{
  "gain_aug_db": 6,
  "win_length": 400,
  "arch": "conformer",
  "head_dim": 64,
  "moe": "expert_choice",
  "width": 192,
  "loss": "cross_entropy",
  "beta1": 0.9,
  "adamw_lr_other_params": 0.0016,
  "grad_clip": 0.5,
  "lr_schedule": "linear"
}
Rows from block 7 of a small sound classifier, named by matrix and row number. Rows with one number within an expert belong to one neuron, the router's apart. Each number is 50 + 15 x the weight over its row's rms, rounded and kept within 0 to 99. All counts start at 0. After the name is the row's rms in percent of the matrix's.
After each expert's rows are labels from the 100 clips, of 14976, where the router gives the expert most weight on average: "top examples" is what is common among them. Only what is clearly more common there than usual is listed. The data: single notes of musical instruments (NSynth). In brackets: how many of the 100.
# router: router (model.blocks.7.mlp.router.weight, 16x192, trained with AdamW), inputs 0-95
# gate: expert gate (model.blocks.7.mlp.gate, 16x192x192), inputs 0-95
# up: expert up (model.blocks.7.mlp.up, 16x192x192), inputs 0-95
# down: expert down (model.blocks.7.mlp.down, 16x192x192, transposed), outputs 0-95

# expert 12
router.12 102:33 42 59 54 47 16 69 50 63 74 46 69 55 60 45 39 36 37 56 48 63 63 58 61 68 42 67 49 67 30 74 72 71 51 63 63 31 53 74 36 53 27 64 50 45 17 25 50 48 34 37 81 46 48 57 25 58 62 34 50 39 44 57 65 48 30 63 34 34 41 57 60 70 56 67 54 27 79 51 55 57 41 58 57 49 71 43 19 51 55 73 47 46 52 53 31
gate.1 094:67 69 50 40 61 45 30 33 54 31 16 51 52 47 66 48 37 48 62 49 31 44 74 30 31 47 61 59 68 32 92 52 50 31 35 54 43 52 32 54 44 57 36 35 47 43 39 47 40 59 49 54 42 47 27 45 55 56 12 52 29 44 72 46 49 73 44 47 60 51 52 58 55 61 83 40 48 54 71 34 60 45 54 64 68 50 65 31 49 42 51 25 52 98 50 33
up.1 107:30 45 51 36 46 57 59 53 66 45 56 63 27 36 51 56 65 41 51 25 69 55 30 71 77 63 57 40 47 71 33 42 48 61 55 61 43 50 46 37 36 63 74 51 65 38 51 56 17 32 54 69 63 68 66 51 50 23 61 73 56 40 33 35 70 34 58 43 82 08 37 26 58 60 43 28 52 37 57 65 83 39 72 56 58 57 35 60 42 55 50 59 52 08 41 50
down.1 107:49 53 62 42 43 25 63 41 47 71 62 66 71 26 29 19 56 82 59 52 45 49 65 38 58 36 52 44 72 44 37 46 32 39 57 39 17 31 51 48 84 54 41 40 64 50 58 78 78 58 59 40 38 53 34 73 69 39 26 64 38 73 39 54 23 61 44 53 49 64 73 55 68 67 33 51 46 57 53 49 63 27 41 45 31 42 75 48 44 26 84 56 71 69 69 21
gate.2 103:66 46 86 62 53 67 44 35 43 72 44 32 50 69 41 47 56 44 74 60 31 49 70 63 63 49 46 18 66 57 25 46 71 93 56 58 49 73 61 68 46 43 59 34 94 47 42 57 48 53 50 45 61 33 14 61 37 52 18 30 47 55 35 69 63 51 68 84 43 41 61 13 52 46 47 36 44 59 55 28 62 42 38 75 54 68 43 54 43 57 33 61 71 21 52 43
up.2 105:45 17 72 67 68 27 53 31 56 67 63 41 41 83 28 47 50 59 54 62 37 49 59 31 55 57 11 30 56 55 55 54 52 49 61 30 42 61 41 46 51 52 76 56 86 32 61 62 54 34 51 45 96 34 25 76 40 57 40 57 27 62 45 54 46 34 46 36 58 38 36 26 52 50 67 51 34 31 53 33 48 56 46 78 77 51 31 64 48 32 36 80 54 45 59 51
down.2 095:63 78 56 09 42 21 70 25 56 28 47 45 21 58 54 59 66 52 33 47 59 28 53 56 51 38 33 45 41 63 41 61 41 25 37 52 46 24 38 41 44 39 29 45 40 50 63 41 54 60 52 83 28 55 69 45 42 71 31 60 64 51 80 47 68 63 32 39 41 68 77 49 64 29 48 40 51 43 33 52 61 31 46 52 55 43 26 51 52 11 64 57 33 27 76 59
top examples: synthetic (72); bass (54); octave 7 (27)

# expert 4
router.4 100:38 37 39 58 37 34 38 25 58 31 41 50 34 61 59 61 44 37 38 38 19 30 58 43 43 75 34 69 72 54 47 27 53 34 48 27 33 35 40 29 67 36 46 55 43 45 45 51 54 36 74 49 32 56 21 73 30 43 43 63 74 70 27 73 55 50 47 55 52 59 54 43 48 43 24 45 64 13 11 61 42 49 42 82 56 34 40 39 52 23 48 55 68 40 49 51
gate.4 147:33 45 53 52 53 16 40 14 45 50 50 63 52 27 53 45 47 41 56 62 16 41 37 38 72 39 45 46 40 49 45 60 63 49 36 53 57 29 43 49 48 59 44 44 57 57 65 11 47 62 50 58 46 72 51 43 57 65 81 54 47 72 55 57 36 52 26 64 52 22 31 44 57 42 48 35 50 39 61 22 53 41 41 74 80 45 46 37 53 68 27 22 55 66 64 37
up.4 137:51 41 69 61 33 27 38 27 51 31 39 71 47 69 30 45 48 56 50 73 13 36 37 62 55 46 57 53 37 63 50 31 65 55 42 36 41 20 59 62 40 37 63 51 42 70 64 32 67 57 37 31 24 47 62 40 67 58 51 58 59 68 60 38 62 51 58 35 45 41 33 38 46 28 71 40 66 29 65 70 70 44 43 53 41 46 40 33 69 68 44 29 49 59 65 44
down.4 131:47 60 53 52 41 54 63 36 35 22 45 36 70 48 39 58 45 69 60 42 66 28 67 69 55 34 35 55 56 18 10 65 49 70 49 19 57 54 41 53 51 17 56 42 84 44 48 83 27 29 57 67 48 59 65 50 63 57 33 44 43 10 41 55 55 64 52 29 34 44 32 15 36 36 40 15 34 41 50 53 67 42 62 38 54 56 62 54 40 51 46 33 55 54 62 65
gate.5 073:31 72 82 35 37 52 45 72 44 65 82 57 42 35 47 69 53 35 76 50 49 46 28 59 52 51 34 49 48 55 57 50 29 47 63 47 26 51 51 28 52 31 50 70 50 75 26 45 78 32 61 47 35 47 70 57 46 46 58 45 52 42 51 50 76 62 45 33 48 48 65 77 65 36 45 22 69 55 73 43 70 56 50 48 58 59 44 53 48 39 36 53 54 23 43 52
up.5 080:47 40 39 76 47 50 81 62 25 52 36 53 33 53 56 52 36 64 52 08 44 43 62 68 58 63 49 24 38 18 56 61 30 63 64 66 35 37 48 39 66 61 60 57 56 58 17 59 55 35 52 77 53 40 62 68 51 37 38 46 43 33 47 44 61 39 25 82 70 57 52 49 37 47 56 68 26 88 56 62 55 37 25 48 52 47 64 66 58 44 40 68 61 55 50 41
down.5 081:54 83 44 56 67 46 70 51 44 33 61 51 64 72 40 52 56 59 60 63 51 54 23 42 43 46 30 61 52 68 71 31 48 55 77 57 53 48 60 43 54 29 48 57 45 43 79 54 65 58 73 61 36 32 54 35 53 46 64 74 12 25 31 57 56 48 53 19 21 49 39 37 43 60 74 50 55 46 72 35 32 58 58 58 37 64 39 51 65 56 40 47 62 74 45 37
top examples: bass (92); synthetic (92); octave 7 (39); octave 5 (38)

# expert 5
router.5 093:43 54 79 41 47 42 50 62 77 50 38 39 68 23 48 46 33 54 49 39 44 55 51 22 41 49 58 53 52 69 57 54 50 65 62 72 60 42 67 69 59 36 72 51 72 46 43 57 48 43 61 53 59 54 67 48 55 70 88 21 57 33 53 38 66 49 71 68 81 35 75 71 52 64 42 40 43 26 27 38 46 69 19 45 77 40 33 61 52 36 19 43 33 52 56 35
gate.0 093:31 74 52 54 84 41 62 37 39 78 43 35 28 41 44 67 39 60 26 73 20 58 52 53 11 84 35 37 52 69 38 28 60 47 57 59 45 31 46 47 46 14 46 77 28 24 30 57 21 32 43 52 63 43 58 58 55 55 37 33 51 18 36 53 51 84 53 57 41 51 52 69 48 55 62 48 52 63 33 33 66 41 36 64 44 48 51 51 59 46 33 38 66 44 83 43
up.0 092:38 42 18 20 65 75 42 76 42 45 54 46 54 57 27 44 33 51 61 60 62 39 37 43 51 47 42 58 40 07 35 55 39 67 57 79 58 30 46 53 36 58 60 61 55 53 64 71 65 63 65 17 50 48 40 39 30 42 72 60 56 81 54 56 58 84 42 31 40 35 67 28 17 49 30 21 43 40 49 43 53 42 59 39 63 50 41 56 52 66 50 62 58 67 44 37
down.0 084:55 50 62 12 57 69 31 66 39 71 71 48 40 48 30 67 60 49 23 62 33 32 45 69 50 52 27 66 38 65 44 56 40 51 32 41 36 26 29 51 31 30 54 43 42 32 52 46 62 51 18 60 24 47 23 41 55 55 67 38 58 80 45 13 53 51 82 64 60 51 55 61 69 46 64 79 50 61 71 66 46 31 38 30 71 38 25 31 55 67 62 38 33 65 36 29
gate.1 131:17 42 86 41 61 66 69 64 50 63 69 53 34 59 29 34 63 46 31 47 48 71 58 62 39 47 69 60 50 32 55 54 42 57 75 46 70 56 55 42 22 67 76 65 45 44 23 58 61 66 35 44 43 29 60 67 69 66 52 85 55 57 45 48 56 54 70 39 62 61 34 56 38 28 27 58 47 44 53 46 65 53 49 71 62 52 49 36 49 50 51 54 49 45 86 27
up.1 127:15 64 74 50 37 67 71 58 49 45 67 54 55 47 33 36 75 38 37 69 49 53 56 39 49 74 74 40 63 42 63 22 48 34 51 22 54 63 40 51 49 49 82 77 34 40 40 62 53 67 62 83 34 31 54 48 47 77 52 60 59 67 32 59 52 58 64 18 63 65 30 56 42 63 40 31 36 31 42 27 65 67 55 72 60 21 38 47 61 49 69 39 43 60 69 42
down.1 123:59 51 71 48 59 49 45 66 32 56 53 67 36 26 62 59 57 58 58 53 51 83 22 67 38 40 23 67 50 34 44 49 51 61 68 67 27 42 41 64 66 56 62 56 46 42 66 49 51 49 35 65 24 45 18 62 63 35 36 56 51 26 45 53 46 55 69 70 38 28 28 37 43 50 46 17 61 46 42 46 34 86 41 69 34 44 80 46 50 82 45 37 28 37 43 79
top examples: synthetic (67); octave 5 (60); mallet (47)

# expert 8
router.8 105:37 43 38 41 26 40 64 20 40 33 55 29 27 47 32 36 37 53 42 48 45 54 24 53 60 64 72 23 67 35 38 53 38 55 46 63 52 44 56 78 30 58 46 37 44 47 11 43 48 27 67 68 36 60 50 61 60 75 38 51 43 80 45 51 37 43 31 35 38 50 66 60 51 70 20 42 47 50 39 72 24 49 62 63 51 50 35 43 32 31 69 51 27 45 42 55
gate.1 079:48 22 54 58 46 63 20 62 39 64 58 49 65 56 60 70 46 72 39 60 48 91 48 57 88 20 34 46 72 66 59 81 48 38 54 45 48 50 76 61 25 65 45 54 44 77 41 50 45 76 43 72 38 49 46 78 77 77 29 45 34 60 57 61 42 36 57 29 44 39 37 73 46 61 51 28 41 37 50 41 52 51 32 44 46 65 47 51 53 50 19 21 36 53 38 54
up.1 078:78 39 60 58 61 61 49 67 37 41 59 69 54 52 72 32 39 44 67 64 56 53 49 76 59 43 56 28 63 32 44 64 60 60 25 48 34 36 33 52 55 35 45 62 32 40 50 58 46 60 30 61 54 53 56 42 48 35 40 36 46 44 66 95 56 21 58 83 41 45 37 76 59 52 82 48 64 53 45 58 68 39 52 51 57 59 54 67 45 38 35 49 63 51 53 67
down.1 082:34 31 63 66 58 71 66 52 48 34 33 41 52 55 42 71 56 42 44 57 61 49 38 52 37 76 28 57 42 71 67 56 55 25 45 42 37 54 86 62 38 58 75 79 31 25 66 65 63 56 37 71 62 61 61 49 36 25 73 41 68 60 57 44 54 49 62 71 50 58 72 40 52 32 41 37 57 64 59 36 66 56 46 51 68 40 68 58 46 58 52 62 64 55 36 56
gate.2 105:58 81 58 64 34 45 21 50 50 55 29 48 56 46 72 53 34 45 43 47 40 33 59 38 34 68 59 14 64 53 40 37 33 31 31 68 45 23 38 60 68 80 39 70 38 51 49 35 62 40 50 81 61 52 60 52 51 62 12 42 35 60 47 57 28 49 65 41 35 60 46 63 57 57 49 45 49 46 40 68 51 56 49 68 60 52 49 63 61 52 42 49 42 60 72 51
up.2 110:55 42 40 45 51 40 72 65 83 68 70 55 78 38 25 54 51 54 33 61 55 61 38 58 67 22 66 75 29 56 56 66 55 75 49 31 47 75 46 14 35 44 55 44 49 75 57 78 32 54 63 46 43 64 44 64 51 42 70 47 47 46 38 52 57 65 49 75 43 24 47 65 43 16 56 48 37 48 83 48 47 40 23 42 58 58 47 27 38 28 71 27 51 42 34 49
down.2 112:42 61 66 65 66 48 56 54 47 61 62 56 94 40 39 70 66 38 58 53 58 50 49 46 45 69 65 31 41 65 41 53 31 24 39 50 55 56 47 43 48 35 35 32 26 57 44 39 61 44 23 37 66 52 42 46 53 54 59 23 35 72 29 52 34 76 38 53 58 44 67 62 56 82 39 45 62 18 46 38 56 70 65 66 54 26 50 67 56 56 34 00 35 63 67 49
top examples: electronic (87); keyboard (82); octave 2 (41)

# expert 1
router.1 092:78 68 62 47 24 47 48 64 76 54 51 55 62 37 69 48 49 63 62 65 63 37 74 22 40 38 62 58 44 50 59 53 51 07 42 72 37 47 60 35 48 59 75 59 69 36 58 52 52 51 44 36 61 52 34 74 44 32 58 41 59 45 60 55 69 32 81 87 47 57 35 33 46 66 47 65 38 18 50 55 46 57 52 44 82 28 75 35 42 45 59 23 44 78 50 62
gate.1 078:36 66 54 80 44 56 47 49 27 36 55 23 55 42 38 77 51 60 64 63 54 40 70 21 35 40 56 49 41 21 48 64 63 37 54 47 52 42 82 57 55 29 42 33 38 39 60 32 41 15 33 32 36 59 65 65 65 69 85 52 40 62 31 61 59 35 30 28 63 62 54 53 76 65 62 56 44 50 51 49 46 53 36 51 15 79 32 66 59 54 65 82 59 73 66 45
up.1 081:34 37 48 41 49 57 62 39 41 39 38 34 82 19 69 61 53 69 95 62 56 23 65 42 40 51 65 42 73 34 73 77 19 50 44 82 58 86 28 52 56 48 61 60 74 67 31 69 65 78 34 43 56 45 65 55 66 41 40 57 30 40 68 25 42 62 45 79 65 34 62 44 33 29 48 33 39 28 35 40 51 34 27 33 43 30 31 39 28 51 48 57 43 36 39 61
down.1 079:58 39 80 53 54 47 59 53 27 42 24 51 48 66 75 48 80 46 10 64 60 63 66 53 65 42 64 59 41 43 29 65 26 36 26 58 31 42 44 50 56 64 67 60 63 25 55 54 60 26 38 34 53 39 48 79 54 42 44 32 45 41 58 64 42 51 20 91 39 49 22 51 66 38 47 66 34 26 35 50 69 59 23 59 41 54 45 26 75 24 55 57 48 18 28 18
gate.2 103:54 17 93 60 65 81 69 30 36 46 35 51 61 51 44 54 19 49 43 35 44 46 43 88 61 35 13 62 53 62 53 25 34 29 56 50 76 62 34 32 48 48 10 50 53 52 30 69 72 65 28 40 48 39 46 42 51 59 71 44 67 34 30 73 49 36 37 67 74 57 44 38 19 71 59 44 56 48 58 54 56 67 22 56 54 59 23 55 55 69 28 64 40 72 25 40
up.2 095:44 23 71 36 29 35 66 10 48 47 42 61 41 70 54 59 76 56 32 32 52 66 49 58 37 53 29 63 56 41 45 61 40 67 27 41 43 34 51 56 48 41 36 44 37 88 69 43 44 56 50 70 49 61 53 51 54 49 70 42 55 56 75 45 49 43 55 59 75 69 24 56 55 42 46 57 58 38 36 59 53 48 45 30 35 68 72 59 56 51 90 59 38 90 44 55
down.2 091:59 52 57 75 53 52 53 50 40 67 31 66 32 42 53 48 24 56 82 57 58 58 39 52 40 71 63 45 25 42 35 49 43 59 54 66 51 43 67 26 49 58 56 28 65 54 77 28 86 57 32 40 41 66 42 54 50 55 50 48 33 43 49 36 64 42 08 61 40 60 51 79 57 44 66 67 58 33 73 42 48 45 61 21 72 50 49 32 43 54 39 59 62 55 25 50
top examples: acoustic (89); octave 5 (73); vocal (50); instrument family: flute (35)

# expert 0
router.0 099:53 70 55 81 59 76 31 72 43 25 18 48 70 46 65 64 51 46 56 42 37 60 40 25 28 53 23 61 32 45 48 29 26 64 19 58 70 66 64 38 43 69 48 37 74 52 49 78 40 68 21 79 60 45 23 57 77 45 28 36 57 26 48 52 66 50 38 22 31 53 28 44 49 63 38 50 50 62 65 24 61 75 38 37 55 26 62 64 29 43 52 83 23 53 46 64
gate.0 091:89 48 43 19 56 50 39 59 64 40 20 41 51 45 66 52 70 27 51 54 34 48 59 53 40 42 64 52 56 37 42 46 73 45 39 46 08 51 53 34 46 60 51 48 55 68 39 54 46 68 66 55 69 47 72 42 60 17 47 38 67 56 44 88 56 53 51 68 60 80 19 70 38 47 92 36 52 65 34 30 59 62 33 48 60 57 64 69 69 60 65 59 44 42 57 42
up.0 099:42 71 54 31 46 73 69 56 41 50 66 64 49 52 56 63 21 48 77 36 58 45 64 61 72 73 11 35 93 74 46 49 48 55 32 41 63 37 59 45 48 36 58 67 59 31 85 28 57 52 37 47 41 35 49 44 28 39 29 74 62 66 39 47 33 28 66 63 57 52 74 10 66 58 19 52 48 42 63 48 52 66 50 48 56 70 20 53 47 48 49 48 63 65 49 50
down.0 089:51 92 58 41 54 30 66 56 43 77 39 46 19 43 61 54 35 45 21 45 39 48 54 71 51 32 89 56 52 57 64 36 50 41 31 42 47 86 60 21 73 37 38 56 40 30 41 18 50 34 49 74 53 40 47 47 58 51 37 56 30 74 48 73 23 71 56 51 50 48 60 34 51 39 64 27 57 48 43 47 61 66 35 66 39 45 42 42 83 67 47 50 76 45 49 59
gate.1 074:22 52 32 38 41 44 83 46 68 46 10 51 56 51 69 79 65 31 58 65 66 31 45 36 60 53 68 54 45 25 24 40 68 53 73 56 31 43 68 64 21 55 83 63 46 49 18 48 45 36 58 45 51 39 34 56 65 50 55 54 36 41 40 40 28 44 32 53 50 62 61 34 49 50 67 46 42 47 62 36 61 45 66 30 31 68 70 09 67 55 34 32 73 69 58 73
up.1 079:51 99 66 43 62 61 62 71 60 57 39 41 55 56 71 52 69 50 79 36 45 54 26 64 63 31 19 66 42 42 44 51 49 51 60 55 60 56 35 48 10 64 59 70 43 41 51 26 25 49 66 64 55 56 14 13 50 49 28 40 36 33 74 51 58 49 18 21 50 63 50 73 55 28 45 64 54 61 53 57 57 79 55 80 43 35 53 43 65 44 45 39 68 34 29 41
down.1 079:59 51 69 66 87 58 57 27 64 63 53 43 38 54 64 57 54 43 41 21 43 61 61 56 60 54 36 58 57 67 27 55 24 49 57 62 67 46 21 75 45 37 82 65 53 56 39 57 37 32 40 44 36 61 32 58 74 63 61 51 58 66 56 54 47 46 41 59 73 46 40 37 58 64 70 51 43 59 60 42 49 34 47 38 52 38 55 54 58 41 19 73 36 55 53 23
top examples: acoustic (80); string (60); octave 1 (48); octave 2 (41)

# expert 6
router.6 101:51 36 51 59 81 46 29 43 44 53 60 45 56 33 58 63 76 46 54 41 20 62 42 48 59 50 23 39 32 81 53 46 57 15 56 57 64 47 68 39 54 65 57 48 42 58 58 23 45 72 25 39 55 27 20 51 47 60 68 61 45 74 42 62 48 78 60 54 51 46 29 41 43 37 37 50 56 79 67 40 46 67 73 60 71 60 35 51 55 61 36 46 30 40 73 51
gate.0 116:27 21 92 47 75 37 67 05 61 62 58 61 30 30 31 55 80 42 32 35 59 35 58 41 82 31 47 48 48 41 60 23 35 59 40 27 43 60 69 34 52 48 46 52 56 23 74 56 23 66 28 53 38 49 38 49 33 36 38 40 34 75 37 45 77 61 57 71 37 43 64 69 74 50 49 40 37 51 43 33 46 35 15 48 89 51 37 44 40 33 43 32 57 70 34 77
up.0 121:23 47 76 48 81 27 63 24 52 65 57 33 38 41 51 67 78 18 32 36 50 58 55 50 76 45 49 45 56 34 57 42 44 53 48 41 28 46 76 27 61 47 61 31 57 15 65 44 16 73 29 51 43 43 58 56 67 44 50 59 34 64 35 44 91 57 40 85 49 63 43 46 55 51 41 38 25 45 45 19 43 38 31 45 80 27 52 48 59 35 54 45 52 63 33 72
down.0 109:64 61 38 31 47 49 07 42 70 39 22 73 67 32 49 52 47 52 71 84 06 47 71 48 52 31 62 45 34 39 52 71 34 48 76 36 53 55 53 74 60 37 49 52 27 43 88 45 56 81 44 42 72 53 35 62 52 54 49 55 52 48 52 42 57 49 42 72 51 68 76 56 50 52 38 58 64 48 38 49 52 65 63 62 53 39 70 58 45 49 59 40 57 31 61 36
gate.1 085:68 76 74 44 69 54 42 33 42 72 46 45 32 93 28 65 52 38 50 51 39 99 59 51 45 55 39 47 44 31 38 53 53 48 38 48 65 27 42 28 61 49 46 56 59 49 66 63 65 54 66 30 28 37 31 67 50 47 32 48 61 36 67 65 69 48 48 26 53 63 05 31 76 62 27 52 48 43 35 52 64 56 69 73 44 72 17 58 49 54 57 42 36 30 72 30
up.1 090:84 51 77 38 64 41 50 09 30 50 54 50 42 47 38 67 55 59 68 29 41 77 53 66 62 56 66 44 64 55 43 66 65 47 30 55 68 52 49 54 55 42 35 44 40 34 85 66 60 75 72 26 46 48 33 76 51 44 36 69 70 50 12 66 76 56 60 46 65 46 26 48 61 48 40 40 72 55 53 46 45 47 69 63 51 67 30 74 30 52 32 40 55 52 60 20
down.1 096:47 58 52 36 55 33 53 70 50 53 72 45 56 63 49 43 37 39 74 50 60 56 71 67 42 31 47 56 48 72 35 53 39 59 17 15 39 35 58 49 60 59 63 60 61 40 55 44 75 53 62 39 42 45 57 33 34 50 37 71 66 58 53 49 56 45 45 44 42 44 17 37 50 39 71 73 60 47 42 55 46 39 56 60 35 80 52 43 30 25 61 40 41 43 31 71
top examples: keyboard (77); octave 3 (38); octave 2 (34)

# expert 11
router.11 099:32 26 48 45 53 57 55 26 57 69 43 47 74 53 66 66 27 72 48 65 27 74 79 31 49 40 35 28 30 79 27 46 68 43 59 60 48 57 75 40 51 62 52 52 41 02 62 39 59 48 29 14 54 70 57 44 51 48 68 47 61 72 19 58 52 62 75 58 62 64 56 54 32 63 41 50 48 55 32 44 20 76 47 55 72 53 48 45 79 78 22 53 71 48 66 55
gate.4 117:49 32 50 15 67 45 36 49 39 28 65 60 56 63 65 50 46 74 23 99 55 58 21 43 70 43 62 33 26 52 05 51 48 35 54 67 44 44 57 69 69 61 43 64 48 66 63 66 49 91 61 70 51 73 36 49 76 76 44 70 44 37 61 62 23 48 56 46 44 52 25 47 67 48 38 50 30 48 55 66 53 42 72 37 59 54 41 62 42 47 34 40 32 40 65 73
up.4 118:55 56 49 38 27 64 55 51 68 67 50 45 50 38 37 45 40 13 68 06 52 57 60 66 19 40 27 71 44 51 97 52 54 58 46 45 55 38 32 35 20 62 26 45 67 45 44 51 56 40 33 38 53 25 37 39 25 41 53 36 64 63 54 28 75 48 48 58 53 41 55 48 43 42 37 32 47 34 58 28 35 70 21 74 44 54 58 46 52 65 74 73 50 38 56 25
down.4 120:57 48 59 39 39 34 85 33 57 72 24 44 56 58 42 35 64 32 44 45 43 56 74 45 59 75 92 58 14 45 46 30 62 43 34 37 93 45 27 35 42 41 70 58 54 29 44 48 46 94 53 30 43 59 54 46 50 41 37 45 58 66 78 43 76 40 53 45 68 63 38 77 62 46 68 64 43 50 47 43 56 42 50 14 78 51 49 58 78 54 45 37 59 67 62 45
gate.5 071:43 58 45 63 44 65 45 46 51 36 55 71 56 39 58 57 73 42 59 56 60 79 37 38 36 49 60 45 56 56 40 13 32 61 77 46 23 68 44 48 47 61 40 32 29 36 77 47 70 76 44 23 57 33 56 35 48 72 66 37 31 51 29 56 59 56 63 24 49 71 42 67 44 46 61 52 62 77 20 41 52 56 73 50 67 30 46 26 66 21 67 54 26 80 37 81
up.5 078:55 74 71 37 46 67 65 30 39 17 24 44 87 52 35 47 47 44 37 51 55 46 48 69 64 18 33 52 51 46 72 30 17 51 43 48 42 49 44 20 65 44 45 44 41 59 60 67 77 47 04 50 49 58 53 62 38 46 44 64 34 54 30 42 54 54 64 37 52 61 81 42 41 62 44 52 47 46 62 57 49 57 31 36 62 26 68 38 46 39 69 40 25 96 37 73
down.5 081:56 57 15 37 44 62 64 30 48 63 65 33 65 66 40 45 73 67 41 67 55 35 52 49 52 36 23 67 32 61 60 58 27 64 52 57 63 18 55 58 37 48 35 50 56 31 51 31 68 42 80 50 77 58 43 39 59 54 45 85 69 61 51 36 31 48 75 76 46 49 67 48 52 43 14 62 66 72 45 45 63 52 32 53 34 37 33 25 65 67 73 44 39 60 55 49
top examples: acoustic (60); octave 6 (52); mallet (27)