A small sound classifier, trained from scratch: num experts 16, batches of 64.
Rows from expert 1 of block 3, named by matrix and row number. Rows with one number belong to one neuron. Each number is 500 + 50 x the weight over its row's rms, rounded and kept within 0 to 999. All counts start at 0. Numbers have three digits each.
# gate: expert gate (model.blocks.3.mlp.gate, 16x192x192), inputs 96-191
# up: expert up (model.blocks.3.mlp.up, 16x192x192), inputs 96-191
# down: expert down (model.blocks.3.mlp.down, 16x192x192, transposed), outputs 96-191
gate.112:491552468590420458486475560518509484503497528473518492496417488453457560549472535518518474654541571541489455513450517510531446470554441454541456507418447428498536524507463442431433540488474512517496511520417507521466461502472547438516427490492546494569454386459543536505604446416590503649
up.112:492496420467559458543478448481495507539473555502500544519547465591475501471512475501557486433448471417501494497584574440465571464465523500457506449518548555562483448403525484582503506516541402538576465482511525433514522489488480614562510484449493554470510574499496444486430567585477473380
down.112:582421541454525453475513524538508439441518513487455466568441574484499443519462570481506505458452500553606518583444539573545463495445504477462548436521503559505525465487549577502468450548472462454501470540498458399506493493448545546563513486459507510435461552548576538488550525508469429489
gate.113:504471551496506432506476517379542504556462528477561516446428567414630429466505446476439508453485494497485500538487544417495483485415539475456501465503501501536579441475537400465600503413535421505432438503481501533539461543484498493451598490478453437491531571510602494540520480519563532470
up.113:492501607510454444391423469410472489507496516475465506416487522419575501463464560507428508486458447547441492510497582446493504439432406432502520463512511532447556477526603464500496490357462476484478496543504502556568436500519528517465518517430505447472558562547609458535425396556602532484
down.113:458441495513472532460486482478500492482542450490503456526436500466535539517538495402498510473437490461495565513523502385514579481579573504450498495401484574536437470484495540545518439414550514557588430519549536445442484467547495456438567545570488456498473525550535518551617458484452496440
gate.114:502471436512521540515473513440652515434507449613407594482493522392523479517618381454473500568487447457503463539542470589417488485510472398527517593501514517496527505534429580492523539499457526523515525557422484442579443514533493509565549445475426491526491433565523568455482498474412511552
up.114:482539530458494494420568506549455505555465565411607432504521435622443563534435553510506560492502503559485583439455543441568581527485511518409496495511485423535541494480593412501456510495473453524527472430569558542470448478476506534412489535527533508437558514416492499516557500548549468493
down.114:556512492546557570579516478480503493495489527456541448470438478506509472486552530459523461513430462399493456464463522515445468482453481594501473546497480484490396550449544571537526513585450482555518482581516582557495536421464508441432496442510454584494585478589495470563460430521590593541
gate.115:480569555457508559561504516463459473443481467458569564525479533422513529433496478471491487376490517511484516558534530477503510437657466468562505498471459555496446419513445529475447479467564429532549477589517462500463418473467472418636491517564494576539540550597471426453511494497498536467
up.115:436425618492515450464403477502530505515450552531424421454486480532533460528490523572563476566504551537544531459434510508526413559428485502455511498566593474472517511525493483531578534484435559471585545366479549511512563570529543458435453443414527420486472430409586471509501437428500444535
down.115:513546474531564583418503531455422482481481562452520530598434608541691546559502507496528475464459641517447401487514506486441482472410505481486438483469418503579492513512474461510529434547429373440478553568552454493502552485524518516521504463513377453465557554392400422492503546527533404545
gate.116:478532556461435511478481493485386521505501389584371401411576516483481447498463479559534439551471546490554482506404459539534482560517491385473472461464541548505468542474521476510497424498509629575429476537492504448581483459476465539494449485463519462483466465554491546573591520536499527493
up.116:522472546435449518460469506412461492584546509610340479457442476462492498513508481537470395580487564418543490527513475540531509492599514382557475471494523473512513441482515458468493519438464559507416472557545515472530499452546433478415471488496550411561454595444470558473447505475461578482
down.116:493509588463496501453515556550518511424513488558509540488644466594527584545610528526445545478641509488534470517429482493557451547625531482471496434563554450528473579548471432501464498486473451479442520563574466578386483515517421549522525484473512490514542564526460561419546404431545528543
gate.117:496468495454528575588515484477438560546560561479417495438535531421486532429541505439513526469521518551583476413440427497578478567459453552554506547508462502457461449582432465547475471555440525536526568626433453459567486597525559494482487499509461475547520483468493531485550540566480501488
up.117:492426541545528462573554538507570453507552450456582436569464470588546433428469506484525492526532508573527552507463494585511472602556474490536499490520503537522356473382531467482496498418515432446533515551530522498493509566393418553506491534555559367568481569481497454522464458510458602508
down.117:436538463423495500467451485514511501546496467540429358549438573427606525524438408514513520508531526452482408438400551532484566488547521477464438548425478388461445448582436389549532496456448490513469572447526530517505444450458565382491512500470510486521521439465371464559521526515533513442
gate.118:318510588447567490542450560500550487555559583534528519503426446444481571519484507466458463520552458491495502479522533546465613556467481535494460487521505533477468518494477524477555488407549447487628509485542453479448560436493465446515500492464509477458458456531440452458538471577496514498
up.118:376441603556524498528450558467505500509459581517568513517358510464476547496450509516495486516571471489440546461514536565477602515421486543439462490472483501447437532474412518515539506414582498456568467456460472455475488446460456469514474462462478551544485437502437409462548528538501567492
down.118:536477443490505591552441491592578472398534578433521554372510571429562544517496545549530559512485495550550554614490644473541518450416459571410487530507514538454467498502433540549545441504535522555480490512471484451476487480472564473488467504467496521529446540555550491464477500478450555507
gate.119:520478603449499537522416524440437482477458499510505525524573545540494463521513515538516564554434481523515483502548514463589494526500409521521521493537437522496524490500576541416497461436415431662484499499476567445451577566497491451524465454522534429520445431493512442514552488468515482434
up.119:476517402514487508526564514560549545518492458585543574411476422513504578433487442428483494531574530490426461542486474565523482498565502510539438486466498535490485492492489527577565555581569568397478504538554478508511494484521470483480523566497458457516601504522490461530432535521491451512
down.119:569435441504514443540429518446498528510583512461508563528522536435555485499531517457496518522484536580452488578486616530546544516478534525489583582438496426568479528501482549517575579469514512566564466427489490488506462494537413562419573408454442510474539437458463476540584590570472467395
gate.120:456505480362452496432475452536547461440540522455522534512598595523534427506477464439428542530445542523428465490475504522560530558530432448550490499486463504512424470492496503491548515613469493502542561564474517458430519462487438598432506504528482494549481479476507445545469417510414412553
up.120:505578488560610504528557544605554527540525578564545540453340399406517557596532481463497433476537491497489565517500475519528590415491497514533523496481572484558561482506472498472446578516583467432468492485481538482518378477534500474563560508523506554458491560459543483507377523508587512495
down.120:392507540533556440534490457510480495478546532370468580512512499482461503511537491435609476440531484533576526525450503505511529502452516489487571458525581645450514439439474420458498514506540516441469542505547606463537477529503449499428516469406450468508521616559429484625523553567538430483
gate.121:511522516558509497556434517448522500448585481518472502415424452457488547500560454554500531555493503519483526523505504530524455466499484406397511517542451491536489527432491452479563384471451490427580611467480480467488528538483494527462517536433496359549507517451539577512481525396475482483
up.121:502397504386523467497422470477586532489580517521476482503493493466443512485551454525473472551505491528520520500446541562539452446554534397468562503595454491543520565451417493499530388512458484514533565483493456493564575507459500529421526526470434388574470440469547582475421533363494489490
down.121:504422500522538470497474591425518525474441497497486505445452544492427452554415428497466578584488484567561538481472476486552475483567461497445502506538350558525466534654458517428577423459452453484443553492510556486514503506534470427453490548432562440536575490543610570551382522506458457564